config.yaml
model: "image VQ-VAE"
dataset: "photos of plants and fungi (iNaturalist)"
train_examples: 45211
image_size: 64
crop_scale_min: 0.5
horizontal_flip: true
translate: 0.12
bottleneck: "vq"
downsampling_factor: 8
encoder_arch: "resnet"
encoder_norm: "groupnorm"
encoder_activation: "prelu"
encoder_weight_standardization: false
encoder_depths: [3, 3, 3]
encoder_kernel_size: 3
encoder_stem: "single"
encoder_avg_pool_shortcut: false
encoder_widths: [96, 192, 384]
loss: "mse"
latent_channels: 16
decoder_norm: "batchnorm"
decoder_activation: "silu"
decoder_widths: [64, 128, 192, 256]
decoder_blocks_per_level: 2
decoder_block: "plain"
decoder_attention: false
decoder_upsampling: "transposed_conv"
codebook_size: 256
init: "kaiming_normal"
residual_init: "none"
optimizer: "normuon"
muon_scale: "spectral"
learning_rate: 0.032
momentum: 0.95
nesterov: false
orthogonalizer: "newton_schulz_5"
adamw_lr_other_params: 0.0021
max_grad_norm: 1.0
ema_decay: 0.995
max_steps: 6600
batch_size: 128
epochs: 18.7
lr_schedule: "wsd"
decay_fraction: 0.4
final_lr_fraction: 0
warmup_steps: 1320
weight_decay: 0.01
adamw_weight_decay_other_params: 0.01
Rows from block 8 of the encoder, named by matrix and row number. Rows with one number belong to one channel. Each number is 500 + 25 x the weight over its row's rms, rounded and kept within 0 to 999. All counts start at 0. Numbers have three digits each. After the name is the row's rms in percent of the matrix's.
# convs0: first 3x3 conv (encoder.blocks.8.convs.0.weight, 384x384x3x3), inputs 378-383, a 3x3 kernel for each
# convs1: second 3x3 conv (encoder.blocks.8.convs.1.weight, 384x384x3x3, transposed), outputs 378-383, a 3x3 kernel for each
convs0.40 099:465458536506488499542524533511504416449511481511520506495507517517489523498493497495514511553505522507514516501485507504492477529497491526523491529463485518515511
convs0.41 100:479517499513526523519482471464489527497502484491507496512536476520530508502478465474478481492495505522476514460503447455465487447471497565501468484507489488475506
convs0.42 098:507519479518491447502490496483496466498492451496499472494470487516472512519477468483474519502507518518483503539491475486485496472474512558491502520499486519514519
convs0.43 105:480500507472540482495497524509471498477480510481472493511513475530540516534494481543505519487546517520490492512491526504545503486492501507499533508480532498487460
convs0.44 103:485508492498513491504523518524455491498453505506481506508505485499507483513463498518498489475561516461504504504527502486559518468474478553535500493491524455491481
convs0.45 101:501457443542482467464495472482505519471459485497438501508474473529526478493483508529552508545513520494504486475520497529517466471536525489500460505523516467499483
convs0.46 101:495545516507529525532548514497475481486509505493502514481517520486499537516522535505501495496486508498552520497529509496473503499549530524578555500534484479475531
convs0.47 097:537498478469495503522477456487490505499482496513497495475498527490488484459530513498496510463504509454499514450467455502491472475499493529512529465483532498498530
convs0.48 112:518493504492510490504485477498469498498444486501489500501503500497468513496496504504508521518481483470511503488492506495491501510516471510501503496471539480508505
convs0.49 098:519521508536501506530492510477491493527510499514486522495488486521468537509475481494481489521491506486506481470483517456505475519513494548484500512542514495511473
convs0.50 097:488518479511536510496468555503495514512500508508536518488500502515491493510498528486479480489528491479491545511548512481512474480496444466473495492498566477519484
convs0.51 108:469500503503500508504501531474515509499497467515493487505507488495523511515501502491503488502490513549505499488484477441496507493566667498504524524519469491489503
convs0.52 103:526511566503516497542465477499478570496496534493482509498494514492515490505480500489517536473499507488480512471516510516544482500502497474508500477506496498486482
convs0.53 098:495506511500521523527480464469513498465497466488476471507518498500501483516501498492489501508510499503503508467460500558573512518525498509466524520513490515548522
convs0.54 098:508508517501512506488548504511494538490490473483517544535502488520507462534479494493503498498498524522522495544523480518521497490468502524517458521520472488479442
convs0.55 102:538523530543494534535514557509488532536502533519518541505496515467506503500510508507500517505514519504477483443494492476495526497497522511483516545555508493482535
convs0.56 107:504507502507386515465524530506496500471505498469511507516513495503590536488506516482489498492515494510505498487491522518469493530511492496513528528453527508482477
convs0.57 103:546496539527512528482543497508511482517536490482522479505511504483507514466507516507460497488491525476480509496501473510502469470504484473534498481510476489496479
convs0.58 106:508468454482484497520501536531522532530511520485484492523497489489512491510512483471482495492511492452503526519525521488486481523474471536506530500489474507491508
convs0.59 096:481529482492526518510507537465512487487512496478448503512528513508512481516524497519525534506454527515483548482491500454472458483486477495524500507562505509521478
convs0.60 101:519545537518507529507476529512458510534500520517508517514495515482519497502486494478515483497524561497465504487471503486478537463490518469534516481487478496506501
convs0.61 097:503514448460532448459450473539522528516480470504492471479464483492497475472476485503517494507533513471502522505525506494489462483424478481512524504513529505493479
convs0.62 111:473490496462469497509503495528506522509497512529499476496501513489498492475492488492501497480520475467450488522489510565537511456492529473499472479502499462488462
convs0.63 100:493466479517540476485510487493483492492457534518494514502484481491451475486479503507508512496483488479464485509468504532580524481484522517505467523496480492494500
convs0.64 097:528522496477486521477526545501531512483473555483511538486518510504519527497518507531504511522482481512506523468503531492477474462489488474507533510494497489503475
convs0.65 102:536486492499531490519533495463469484505470500504472493498496495497504477500487505477507503525494499484482475467487480513500485463478453523476501492487534482539492
convs0.66 097:513555494509515484467495486530487534489480512542466499472505488479471537484502526490515468504482479509505502483464471509535533490527474520512515487491477502518487
convs0.67 099:500460498492476465500474473517554507500458470509487478528527498492539494502496513518472478506514518511510526468473471519540520509486496523495508540533510504527525
convs0.68 101:450425483503509495491476481478485495497514535485501512512438499495506516508507475517457495486505465461489481490509467494491487488466435517528518567516544522540529
convs0.69 096:494481518532514549524524527471509444493502483495532534471491498500511483515499486503525518505535498517499503514473446548493470505510499520499505500530500495498511
convs0.70 103:507529524494506523491479515514484522505506492507500453514520490496497534481511536500515480488493528483497541503505519531499516496542542495548521433521537487485517
convs0.71 109:490499485493511500527534524487495518483498501483489520482508487497500526523521501472485467501487472491521544499544470473469502595533494516487498482452541498492527
convs0.72 109:513499468520545521467508462494524504517498490481500500528513483468523496478497472508502509470506538487494498479538480544478472498495481490503484497502464511468528
convs0.73 095:489496504475522485515512449502506490474516505432492507502535504516477518518538513511481514517489479527506480506472465499527501497470518470520480520520509477486513
convs0.74 114:513496504475501520506514513476520500514527489501476477482491495493488486527537537509497520492489483504489507522491508528484536520536562513478504500487476482476507
convs0.75 106:493532537482494504490515507518537513502461468500515484517490506498482483483495503502486487518504470507468497510475469475514509442470515510495510515456462481468487
convs0.76 096:487492519467515486485519521541512539513480494496486480491497492511494496506516532513464486488507491499495483508487499527472471554497492491516505512519534535439547
convs0.77 096:482531486471571443483497546546506512529533523485494501509517490493527475506511501515493521511496509508486507476488537500487511482490504517530502528539564516493485
convs0.78 099:559494474507468511509474491540466469514465436522496506514498509522512512495513496518498513497482503476523505541495474479489482457498505487528528499470502516547464
convs0.79 098:501511467511475509517526520520500505498498536519549535500498504519472496507493485500500472508454493482484467531476520487510457512497505487535530476494520504481531
convs0.80 098:498478505478489520471481515521498505465499496492469477470492511488506496486476499480517519457457491473519483494464470517500492479472478509514506497533519503487452
convs0.81 102:530524458523487472507506505515508509495495494490467498529482482517501465497477522507470501490488478530523474495492521526536552475543544504497488496509520524470504
convs0.82 102:551500516509506495478499545504525510516540523438474533484477523493526495499514504532512525491521493498502515486519483496495517499488465494524503472539533513530463
convs0.83 109:474456508469453489494469497482480504498522498506497496498486491548523499508523489491507505483524532491503514470448493556530486397468491525550528484502509530511491
convs0.84 099:469540486483536544526519466487488514539522535512535562475503453505532513491516491480481479473517498485522476496489480467500478491533492485498493466495551494470548
convs0.85 101:483516508479508513499513478510497532484507500490495468500493506507526477487493488517516492466511509509459485501513514543464466532517568474531506482481485486479499
convs0.86 101:515509535530477465522439503516534488510548513505507521491487486509487499483454515508496485500472472538473499502486466530548500502536497502487503511519523482533518
convs0.87 094:525476512536527464517486481515490475505498538530495510491521525519512481521528514503482499481499479499534513507505529459480465511507518515508532503519437505510473
convs0.88 115:516506509539484491511506516520490499540493504484480527501480487513501496532517490516512484497492495483480488501501491516524481526555481465458491466480486477475476
convs0.89 099:501555454473462490513501436485515529519516518517471503509522489493480504517486481475500493462520551479503494540534498510492503500497490479533489518526516504505481
convs0.90 099:482494489557536507481518516465516527498522533465509525503497476507511517504509496516483486531460476480543490511487463489470502483485466516501486472550535495508545
convs0.91 095:555527496513457497510511493477503531504504465493491502494484487485471507509509490506521508499473476536490508528516460498451478486465509513510504507490534449484493
convs0.92 100:490516512475474519506486500525527526475469529497484464485509515509522509476516494491528500500500511468486496534491462472531499514500461460505522537438495505548464
convs0.93 103:505540472531475511477504504527511498536493469500523471496541506486494493494491506515476495460575465487501465496505529492519529496469456488470562510509474501438479
convs0.94 098:466468492477531480509515489445498511518526513506500540494474490498493492514492474500492518516475501543465477518476484497532537464452483478513495508471509487497531
convs0.95 101:517540566490520547491478499484520491490511477500522524502505513494514523506490490505491504515466496511507493519491507473514528473493456524472484508524502488479501
convs0.96 103:491496500471522504541429519520475508499519532508507520497486477507508509496462472493500473479537496492486489517511528492521526507508495490512509502487503480495524
convs0.97 095:488502455490536473503479502485517517537530475508476479518507496523515497507478493487512505481462517506471507517473462506492497480508511502519548515509521488532511
convs0.98 099:513483501536497502514462477487510506524527495553504501547508497491488497503500479494491481487496519478498503552537483513521522501505521509514480514476498513509500
convs0.99 099:480456483499491493498454498481461463470492507469475461501493528477488492468491483489512526487475512462480492500487516472518536471469468495511510514501503523515494
convs0.100 103:502480491471528475529505493518491485466439473525467487477512510482522501495522503525507505495517502488486513479498509479565524508509488493501495519449509513561529
convs0.101 097:458466520516464533483508502513497502537532521549511495499521510524469507500523521451490477446499504469509475497515556487438452486520546534514491499471498516459516
convs0.102 094:526448450537502498513565517495476487508510514501430481489496511486503497509529515485475492520489476504506498537540567519542475517529510440449488474456433547509523
convs0.103 099:490509500510527502465500486525532490494476455501474469518506499534544490497503479462501486520502499500514494514480477540509497474461496510504480493508469494506505
convs0.104 103:480496489487526465491495518501478492500502508479498469504527504514514489524527502506497506486472515450520489489484502525513503501518507492495510517456501508480449
convs0.105 103:486523477469530530506542504511487494473498501484495433501488482516509519460522520539488501484522490486496502487511486500509493447484486483489499535520466472481467
convs0.106 097:515477495486526485492483458540557530466526532486514555483489487495494506511474514481486486497500530526496489508513509503499488520476479524558508529489496507501484
convs0.107 098:496473496510511499500491501486493482519518442460484459495519460485481482507515512455503496480508478475503477491517524523512520475519496519514491500428530535493500
convs0.108 098:481464454489522491486496480515482509504538485471493518501488480523571505504478502485501508471497507497506502487502497489479491502494498488476485525521539490500481
convs0.109 099:501492492488491496495528506465515517539501496496517508501491529500521516521518514460515501498483511499494524502484493495495519493504497495501482480519488486483524
convs0.110 093:518509485500520498489527513516519500505490491503490504488488493477505498493511504512541493510525495461483506499498487494502473508463489534516554501514514491457477
convs0.111 100:472537511485507563510496514528492484505512525498467488516510496540520524517512499506488500517515497497523510501524513468496493502538500495452516509481544470476513
convs0.112 099:473531507470455511477465506468509529508505501500537501493512503527504542473480527508524518513526506467490528514510483481496543485493501512518492486495458516491465
convs0.113 101:493481491502508502527519472508528508509507504482497448502510506503500525523584542497492513506500518527518541516532496484465477442459493558530541490520506468463518
convs0.114 102:494464519525507503489502488444496454531500481497500468494526506481494523487527533497487485516463511486479498497480512483464498476501530496503482485511533487503516
convs0.115 098:499482542482483508461459464494478444505504493512486502473530495526496506515498484511510518509508490489481444487448480513498494479483547558454484504559463512482519
convs0.116 130:474490483496518491514491513510497512524541518521514505495497481504496500491504498486501493485505485505505516522506506498470490513500507501493495487525485515477508
convs0.117 096:519505552499501526514489538463485497462517506487520539496499475465493515473495482481486530474468533480487492470487531449489518486532493536478502489502492490475513
convs0.118 095:451486535524474498526509508502507524527514508494451459489492497492490479491492482507472475505498503475509507515541551502487471449435447516532513500486499502499483
convs0.119 097:479468474504482537490516483510476484465468481456477451481498487478488513506501512505515501485519474472475461523523514526467498518538521484481490492485509525538480
convs0.120 103:520395531511486503498487497452469503492497463509483492472474524528504508491494511538557508494500507512504516479478477471472505488504526487501536504488511502507513
convs0.121 097:483549503458510534493511511514514479479504510511485483489516509504506466504521506456465474512519507526526501469480516460472491462504480462510522544517472502514511
convs0.122 106:484537545474476502509474497497513507465478509521525530503517503474477491480480484515513542451447496496493488508489485481484486447431464498514496498507502483495503
convs0.123 095:449508521469491512480518507481509452503503496483498504475504527475507520501489484496509493502490485496484477519517498473473493473470463489496509493526502489553520
convs0.124 099:518528490513471521518506497476477476501483465516517517510493478506482467508520490482512488499492529523500503520510460520497459489500475510491483469455495469486509
convs0.125 100:512511460504475481497519498522457507546497490539514499519500510502446494500509475505525526492480460515537486502546514494478467515522515514503522501516446532521515
convs0.126 097:490518438496482477459489497502491503477527518461513485511501504552509520518504535495460499485509499485514526494487476481512481494494509529493497532518547538521474
convs0.127 100:482469472527507506523510475507485548501496533493489505475475477498508485503489506518502478491475480515503494483533450481502478517506473516506484532523517467473449
convs0.128 100:486481534501501521502502501495501516470518497489469458529508497478504505513494476472487486516451487516496467498519529462451473504516505512532507537477540524518434
convs0.129 096:500468467520550497477475503486523502529514484512511502508490495499527509509470510475498492468558497489504495504521502509505490515511495513478445460494531520539515
convs0.130 098:497482504487520482480497469498496539510532469522495477501497497513501488486514525477471499499510552495498474480441491514547497484524503483433514510481494476480492
convs0.131 102:497500539500512499527511495485477465504473493466495495511491502514500489502513489512521492513529490515496509514497549511489509479452427521496502538489505473538539
convs0.132 098:541524515494497516505480522438512469491507442477470468496494500493530502485487473488499495503521490521509512501511487464453523478469502451474451471500491535560530
convs0.133 101:487523512539527492457514468486534490533534521460538495512470523496487491529482471479457521489444513501501512508508499469493499530503521484478475522506470499468518
convs0.134 105:509494487513464516498481490512482472506501487485517464514519498498542467511508499496501503519469509503490502477499504504468526515501495494487486506440471514509503
convs0.135 096:494473474505455441491459485498498532505533491515527505488521517539523518555511518472486488515526509506507520490494556473494489478487499538502495534548540512495518
convs0.136 097:508493511457540515477498487505526478511503506483487559493505506490471503494445501504498486481489495494504464534501486500545461510492465508541482519510529506459482
convs0.137 104:532494508512498496511477493491510501444481496496487507509483509482472480504488489524468514507468485496490520469479485459488477474505494476450481463449480477470450
convs0.138 098:494493465544505464460460487530465498502473481497502441487530503500520506512487474482482519532510511510510521488530527486549533481516483483503469488483532516513518
convs0.139 110:493471468487513477469488473517496480521491508507483505500498493475511481532513492482502497493498502499484496495525498532534539479490496508495519508485478491485515
convs0.140 098:479488478453530474577502521486472576511497504519513468509480481519501505519474514478532493480575477504510494461499487497453466519501470482505525509473526533518524
convs0.141 093:517497501500520500491510502492518511503511527457473487514539507477456480496464495492504519474477496511478502472484512518514535503499444453448473497528506470496503
convs0.142 103:521519488509477518489466498488482478507477478512501472482472484498499522480493502494489523469495487494442460549450498498494530484449534539434481500521458497511544
convs0.143 094:482515491513512514481482508500504480515467475489505495511499537519463481500489513493489491507474506515488515515480531496500482494491452484497481483463483492466495
convs0.144 097:475459538508481502527491516492487484500516496516504447510485485507511490526501486484476499499526501526524491484484529488458510523524528515536463525516476501480501
convs0.145 103:499475474508494511524545520469459490498449493513501515473470487487490471475515487491490495507500507485521492509495497492464479439452465486494529502494475510496471
convs0.146 098:517500499496481521502442495470494476467514471499506509534545509524503485493505496491491527541508513516477524510518484511504493464467504551495522491509500547522521
convs0.147 101:486491489469485488512508506453465508467502487468490505501507512475515490511477512501482503472503502482491491521535492506478488508533487501482489497496508501491512
convs0.148 108:574535534507517496497511510512532506494490463503498485518528497511529510507534495509487502527494510506513465484467501474502499494501536499532525491498502489539481
convs1.40 099:506461482518478536474511509492422491511522542534498473505494494487527524452516466474470495527532486529528499486520495552500473534557497520552466529520492451492508
convs1.41 095:507521489521520496530532509479503548429526502523482492482470519518499464502523515470519465499527521505495506473486479483539533499488468505475479490478469495507505
convs1.42 094:509504531473486499481474507488511498516492512524547513499508493509503490491520485456490511503487456502515496528528489502489512528555574481492512474477469478482493
convs1.43 097:480521531505491525476500482480506509502496493516534494523513518501509513497527521455462479472469475471494466498477500481506497490504500476446476507480490493493535
convs1.44 099:482492536499467495492471501503548550513495500501531533491489513507514546549479486489487515503519499494541493519479486486481428471490516476486481440466478484470496
convs1.45 100:501510479510556452508480462501501511487500502518507536514534531543515505496536481499517490477481482522499491507459452502513517524487550474461519500532520519465526
convs1.46 098:517528525484497496470477486528475481483460543484495514515492463512500526491497510517524504497482506490498477468477471518526509524562519548537475476546447507503473
convs1.47 081:492483511504464502475493474517553552480463486501519512541502544509499451485531488448490517442481488476468491517493459455477503546505511526518515464521512452488517
convs1.48 144:485522485529595456496500539497504528492512513500574496475480477473513475521532519521518513500526523518499505510495492521470508511478496508470505517581507509469489
convs1.49 097:517500503513490527497495516510500482534496501543523558494537458488516523560504478508506498464522511479502487474449511475477472528465471492490508506483511508482493
convs1.50 089:479494463482508532519521498515490518448485520498490476487497550544483512483508483472498500466473494494465507558544506482511530473432515512473456493466457481522551
convs1.51 100:523486541527524488513488454513507446447501491465481464540515508536504524515515494511520528514525500489472514590483465437507542482563561521524497480502497506518530
convs1.52 107:495496527541493485502520558502511505483535482502545514541527552486518531505511490483476569479467437554455486509523518473451502468444477472511472482481475532523549
convs1.53 091:510504460504506485475459497503452487505470467511526482488483505496431483516502507484513511484525519482511492547521497495515514474524510554522483503501537511505528
convs1.54 093:527474503552471512485477501481549477460506497514512476472482435511503497526486470500469464486484484471497519533473487505497531525519522533517502528463495493501514
convs1.55 097:548509559535504513504493472522490498418497525461550511515488514480478469532534499466486499489471501512504502528498530516465552488475509504526508542556534506514498
convs1.56 117:500510520524463500506461512473508483473458517527504497508502520527545470498488450485493507542492532510536510513491490514515480487511504461509517526457489506533473
convs1.57 105:481513491485491524514478479482479501431455493487491512505483526446499540506444476503517514464496514464494495485482474492534486518496505482487510498480490511487494
convs1.58 103:507483506519539528532559554485497504498485485522521505488558496503542509517510449485491507515480496464532478509454486524493492479506519512435505533532488513480521
convs1.59 092:448491486468481504470511486489504488471504511450462522470487481510456563480501494462491490468484460494518473545528503516491522506544500517490547479472516485510534
convs1.60 096:516418476539475497494460516486517468458454481477474475501478488488491472471502498482481508484494447506497487479472506504482541484488524503536480486514488460500470
convs1.61 095:504492534500506506493494495515492462523453460491482498460488534495495500497507511509510504500513474550508495498526511497459523519501498529500490525509500480547516
convs1.62 121:532489466532518483467501547570532483488490485523500506464507499492492485522527504509501518466469505492458510486523475468533520438433500485491468491477507528484477
convs1.63 093:505528498548563487498497461487529493466523500494502508514518564514512515540502496510527474480501554479491500482497485454451526417444533487493457474486462499492500
convs1.64 093:518483471527495527536489447457492505450495493453484477521493478487497476498493533508508465472475500490508487459515547538468470535494464488484509513507536501469451
convs1.65 107:498501511508488488517495495580525512514470519475510503497541506475470492503496503491506521448473506481481499508517509544520475501491479475469506475510465515484525
convs1.66 105:518491474546479489483481511507501501492462469437470472481485509468446488510503500470500454473429505529509501489509518495498475471448506502479495505527546507482488
convs1.67 086:470514475542489510536486522485504487505503470480459457497513455526515519505506518447477499486480514490503453491509462562506501499510498484503491480457468503451505
convs1.68 102:473527482481465521511521511475561499493502509495488489499510470495447529497488459505528503470498472503435465538548533478482513524498517476481492517479475499497471
convs1.69 092:535567486489512513458509505450441501436490500522523495467473494510497505475523480479450485487433514503498498480487522526471483559470474506496518509546502498507522
convs1.70 108:500532528467442530465508516481525504461520521491483463505516507481503480478519464491497491505463501508528471502528502494538503509497502483516514459575488485494512
convs1.71 098:523499550500533512497513506519479521494468483527518533554529499519547529551541534477504495533487484496535504510504545503461470554555494519530510521502511537479565
convs1.72 113:520512517516504497496548530479502495485425488504491498492456459485505536493482516509497472511484494527489527540526501469519502518493503481518529485538508484479479
convs1.73 089:492519501560524525490510527523482531538496470496504514485476517538489498510501503489517527518492502497460486467488469468502501519494486498521471470526456486495485
convs1.74 117:516539522496530529493550513486547557496523551481602521520505512499518504497507521491482505495484489497493515501500545480475549534453515541516532489490485502563502
convs1.75 113:486506485504491446492522498519552532514499473520463453537547506523526486477526511494490488511531549498515506499519464486484481507464497522493507496487484493513513
convs1.76 095:489562551482459497465490513512550543496543507513486472479514477471531541491517542516502503500475510510487497552517510500466469518510476522495522454525535514506542
convs1.77 094:481490496516542488492529535467482467531515492515542499504529532508516483522430510479475538459485488505453505489473485499495491509524465496498505484500475469523462
convs1.78 105:509457502438452509480505496499544493492488544505464474503462504509477496492506503523492474493525546521492487494556512495512471463448495486521485526566489518499489
convs1.79 087:518495499477559496518518444469506469478497475455549512509534487456495482541520510505502485514487524513524520453458493502521521483515506446473450514430487537499463
convs1.80 092:518490499518511478512522521555491494511504557499545478498539535509492532513556481494516497473513477500484473520476486531512484532518505468488502530493499505480505
convs1.81 091:572511466553498445504516483539509516496472546514472458512514502520529517508543546517498460510522494511514506508497502509481518472477538519489494499524470481487488
convs1.82 107:530515462541467515541534483493508591515460515524437508462484462494499477520513481499515487518516487515510546510493525491511515490476456449508517497497476505493471
convs1.83 100:486476476486489474514489506488446502461442548476463536488504553497469501541535509509531494477465482480472492539480457530537543464469532505500478469506500490526475
convs1.84 092:506510557534462501487432477453509518521463514481473513507489468503488508572529486509498521523480471520527529502503541500467498460455466505551506510512528478511479
convs1.85 087:493509542522489504522543547485499523486525529459470500510498535491491484489505517532495511518537510502531482484473535427487525500476499464482532489500550516478550
convs1.86 096:500521516571487534525464495481511445499495528510471493508485468478470502513509496507551531520530512493469496479443433477465473507509546513485475510484479535514510
convs1.87 088:520513456535514487503454476500528524513495487482492488504487470484504491499520479521517499534504531490533484507500497508482524494534497467470514555502498518504532
convs1.88 119:494494512514520515501513521509494527499495503493507514494518516483489525527499516510512454520498453491485527521510512524483517502499506498526513513504524494521492
convs1.89 086:504508492515508521488525509526548463455480460486502454484491492474491440484482463489487524508506518510494546470498483457492516505464483472496494469480518507490495
convs1.90 095:494507488506534492464500496458489502475474521453484487482475550472412534487473534493524499484505510488505501493538496524554540470513527491520486466471462538520519
convs1.91 098:477504514488499467516494493523493470496490493528516495478503516518527501516512508493508531490485491520480493501503441495478489482475489487467509490469516490484506
convs1.92 101:477502469478498530525497516522553525480493549518454506460467438495489474507517517488495481522485479537519523496478529498492506559528528511499500474506508556526498
convs1.93 112:530512512551516526546498480506490493482490461477489520478474454497558495512498506488496496515483519503528502498471557523479506461466461479515488566485459466494511
convs1.94 096:516494487476441479514504526486486501508446559498528553503495462564487551515510513489495482471524470508505483473485494486474493515496487527500509488519520561541505
convs1.95 092:530484475484474449452457459566498526527520522483496537513469534541510529507533533526527483515479480492514487470485518498461508512523494485514456505534508471454485
convs1.96 107:521475526477490533507552503484522547550594557535480491546567486508528481515501476516529479480478527512503465470519516522542515489497530561556491505461499539508486
convs1.97 094:540475502529467498471551507506495475528499462490478491534506456509496527504539489495496481502535524500503509505498483506490465527529545512484522494471510536482479
convs1.98 095:566546519524542516479537534480515493470520506532561498481518530512565545459481505502472516523512514544532562464458477541538509536558595526466529482504491510491493
convs1.99 095:492502474503484491519487516503494446480471485538523523473463528505471478504491539483507502515524476536489473495511517511539534501507504514493502472497498496501451
convs1.100 111:478467456490520497509492505523479478484513529526493476505530466530522540493502531497517488484513521457477498486534479458495506471494498487532463481492485508484479
convs1.101 088:532491500468496505482478486532514453489494463491469473477512527518491464497510470468489494491487496528524518489542491507491487521510495507530512499480481507467520
convs1.102 094:512471519485470449531508483463493489492511568523516500523505507546518511453488500512531508516520507472463465509502492484491487463553500497481495475451477516507512
convs1.103 093:474503520468527540482496527471484494470462477457477444495503501493478481496529509515486480506514483509505542524477479476481489523481517510479473462504517542537480
convs1.104 108:501485538478443532510489476550508529524460479496455500486506501504488506464512552473510520475526446464483492490540521490484493509483498536503471528544482537500504
convs1.105 107:484475506495440522476491523481463527489508522508467461466530519505503499499514505529533460470459552477498472428508515474464505478497497482545496538484499516500525
convs1.106 097:541498506528470516480496566469545517507503486507532520511507495523510489485463502449484524487522510484513498485523517551502493532499496468499503522487498513500524
convs1.107 100:523515506510499491515509473525471464459453505480486473468496458541523461480529528516514462513507498498436519509525463487455505485450468550529495505521480513512514
convs1.108 138:471512548514460501527502483489501495537502495493494505530501516510493487488514526473460481478491510510473481467479478505483508542534530497497531517522515468521507
convs1.109 092:519504518462502493495499499513481512490471465466493538518519509478493542496570495522468508489487497528512536516482508475494487490479504517483521555522472474509533
convs1.110 092:471483508496465455483480488508525501471448553467488493481493503513488467525502462517493499509464433496534508511505500489451462493503477485480549485471491511514508
convs1.111 094:500505497489527539481484484504526520455575507516572552496477471486503499480490484476520490518520530519499495476501524498516502477468461465529466533538523501486501
convs1.112 099:502484509522487476526508472475528452457496511485493489490474504483453472499493502490504514513485488507494480508515517490438508475518494522478473477486468508499489
convs1.113 104:515512510485500496547478481555511512543524485510519492461483459474456472489466453526528495534491507451480456471501492468451489459543563494463511503456497492466473
convs1.114 106:498529502499456492505518507524508491527516514508543527478482486499553447524513447523510501497506501522524508482438496443497510498520513535470498486522499501500512
convs1.115 096:526515490548499519537512512533499530538524501501467478492503519501473497498486541488512491494464483495534496536519508489498521472491457523504479504507491544535522
convs1.116 191:485515499514571486494502503503507516489520461464479469491489522479514513475518509505516482489438513514500524503501501509545526487500497506513495515545512494517520
convs1.117 093:510537520477477488464496487508482506523493534468494468547489522469476514501497450493487489504492465513494489500494492528492483483489496490502473472483479549501524
convs1.118 092:491507485505485508473487508479491536520496523439439501497457539508526506503534527487505478546545534496490481486480482487512506500505505475484506519480537524500505
convs1.119 096:494545491531462511499552487512567491494497480533555505512526460534543514467465483501515528517522528441461480410512526482491478514462474487490494513523490506497519
convs1.120 096:500528516484476504452534555515528516510546497494508524516496502522512503496497477498509541485500505484517474485494512501527529522491479508478515481473447446559493
convs1.121 102:539496470503539505500500517512512450465493500478502507507498525496520495456478484487512475500482488507503478530534492533521485541520520479523471503507483476524480
convs1.122 115:519511497489507493488491499550527478507493490482482487536562524457523516468500500515497516517552490482457472511498494511492501463507501479491474470483494502496496
convs1.123 100:495492495472519527507582545481528485514492467521556524502478525461461511471481497515524493483512494541518480518500492540523493543541532493485535505478512489511500
convs1.124 100:509473487479492547526497526494520577491522517501519537492481493512480484473472474489477497518516476504515536484491511473528534499489519476490514496494490535519518
convs1.125 098:476485455556523513498498482545509487511487491493485501504544471503504499549477528475471479506526522475517496486475473485518490471531482499492507493486490509470495
convs1.126 096:550513485504474493552528479502506555483524507509514565507488464524506469488472403480535496462511521520508493487520502497516475463502496534515489551477465465479492
convs1.127 092:489483540530516546465494485468511513486563516505530512519512461523490485499502494506523524486481535495516467497505532513468457556497517493517499443479492518513461
convs1.128 092:486520494501517476502518548512518534479507526529557519522515507532463523504490519482494553509524494538484554485472483501511533493462516499483540479506501553515553
convs1.129 100:485423521506482507524523511500531498513477511488508492502531499468534522479467502508476469501512500502527530515499491483474495487513540510486495492494513507470503
convs1.130 087:520520514576529515526498491500540499471562500500526490510493474499509498500476535481482498462475542521504513498484477541499469454514487510450493564555432481483497
convs1.131 099:513475487512506442521526482522545542499499501506476482527488462550531480542469491562467473504492505497481488519522512514506500544517509508523498501484525500477497
convs1.132 097:491507483537505495553517549504492503518491462509511497550546492504501503557531488531487493512530502501504459477486492480480521475498531528545482536494449535511509
convs1.133 105:520491504442461475489544501494459463474500440470479520515499531491512515470481492479455523467499497464449508446469518544478473526533487453491490502517488477505478
convs1.134 120:493511502433531485506465481486541504519476540478499485540549448509564504525518480501497532513456516510526496545513518514497484511502542490507506433393493464486472
convs1.135 098:478497496537533514561593546530517499501492481474483501469505461496512487488454488496509504402475525467503480521499509480505529472470501514509486494458494467507539
convs1.136 085:494458499506491502516457463492469486462439519474418442493497548509506490504525514495516471510496538492528529520514490478492520500497520518511493525454531470509526
convs1.137 112:510521485493502469491520507524495532458491533515518514508493531496471498461461498486537502518517509509503469489509514499507505529496527533541494513526489518488505
convs1.138 107:493554526495558535499494504536517509493493559486507500535503515487517549491479484491511493498483498494522485532507495518455488492522487503491495476499536489529509
convs1.139 149:494502509537495506500489509501509506489533476510514485502475494466546554503528514522507491484537490501504522516517516445478471491480475465515519516558526493498519
convs1.140 095:464478529514491539470500533470516523524503530502559486516479451474523474501496510494501467496514448533516526488449461509496491489510495527455501515478505491438487
convs1.141 086:472513522488516559436463495462496518507479552490481510507536507493541535497574497505520500475474511484555495509551484509475506502497512490506465542513547501484487
convs1.142 096:530482460518492513494485512504515461509570516516506531495446473520485475498493478474489492504519519528532529500508507485520500522508500467574486498494483514472490
convs1.143 081:509527527476512461484470472486519518519562520526491511490519480480488513514491506506478490498469517501513513513488459554485467497497494550529522462496542467513493
convs1.144 090:520499475480510492490549488481468491493487482469565510502476473527510522520507449491531510447500528507489453490494505466487503458521541506515543492534501517522487
convs1.145 102:491467479500533479521493489505492550533545462526549531498493505510535530493524559510481485514517509551531506506494501465492512502475519522494534512468470485511477
convs1.146 089:504498518483488532490451533496512544528496523524534498534495456507543536489501532468479495487505516459473453484506480501516529540499517521532509529534507485465459
convs1.147 100:466507502472531489501501488511511513444470561451457532524493548471500505514495502510525517487506474517511499563514454465538485440450475520510471516489482465506527
convs1.148 098:553488514515479490494450497451492501470508532485482492478474481524462448521493496532478511502530546528513543529522517521483491508500478525518523483484513522485542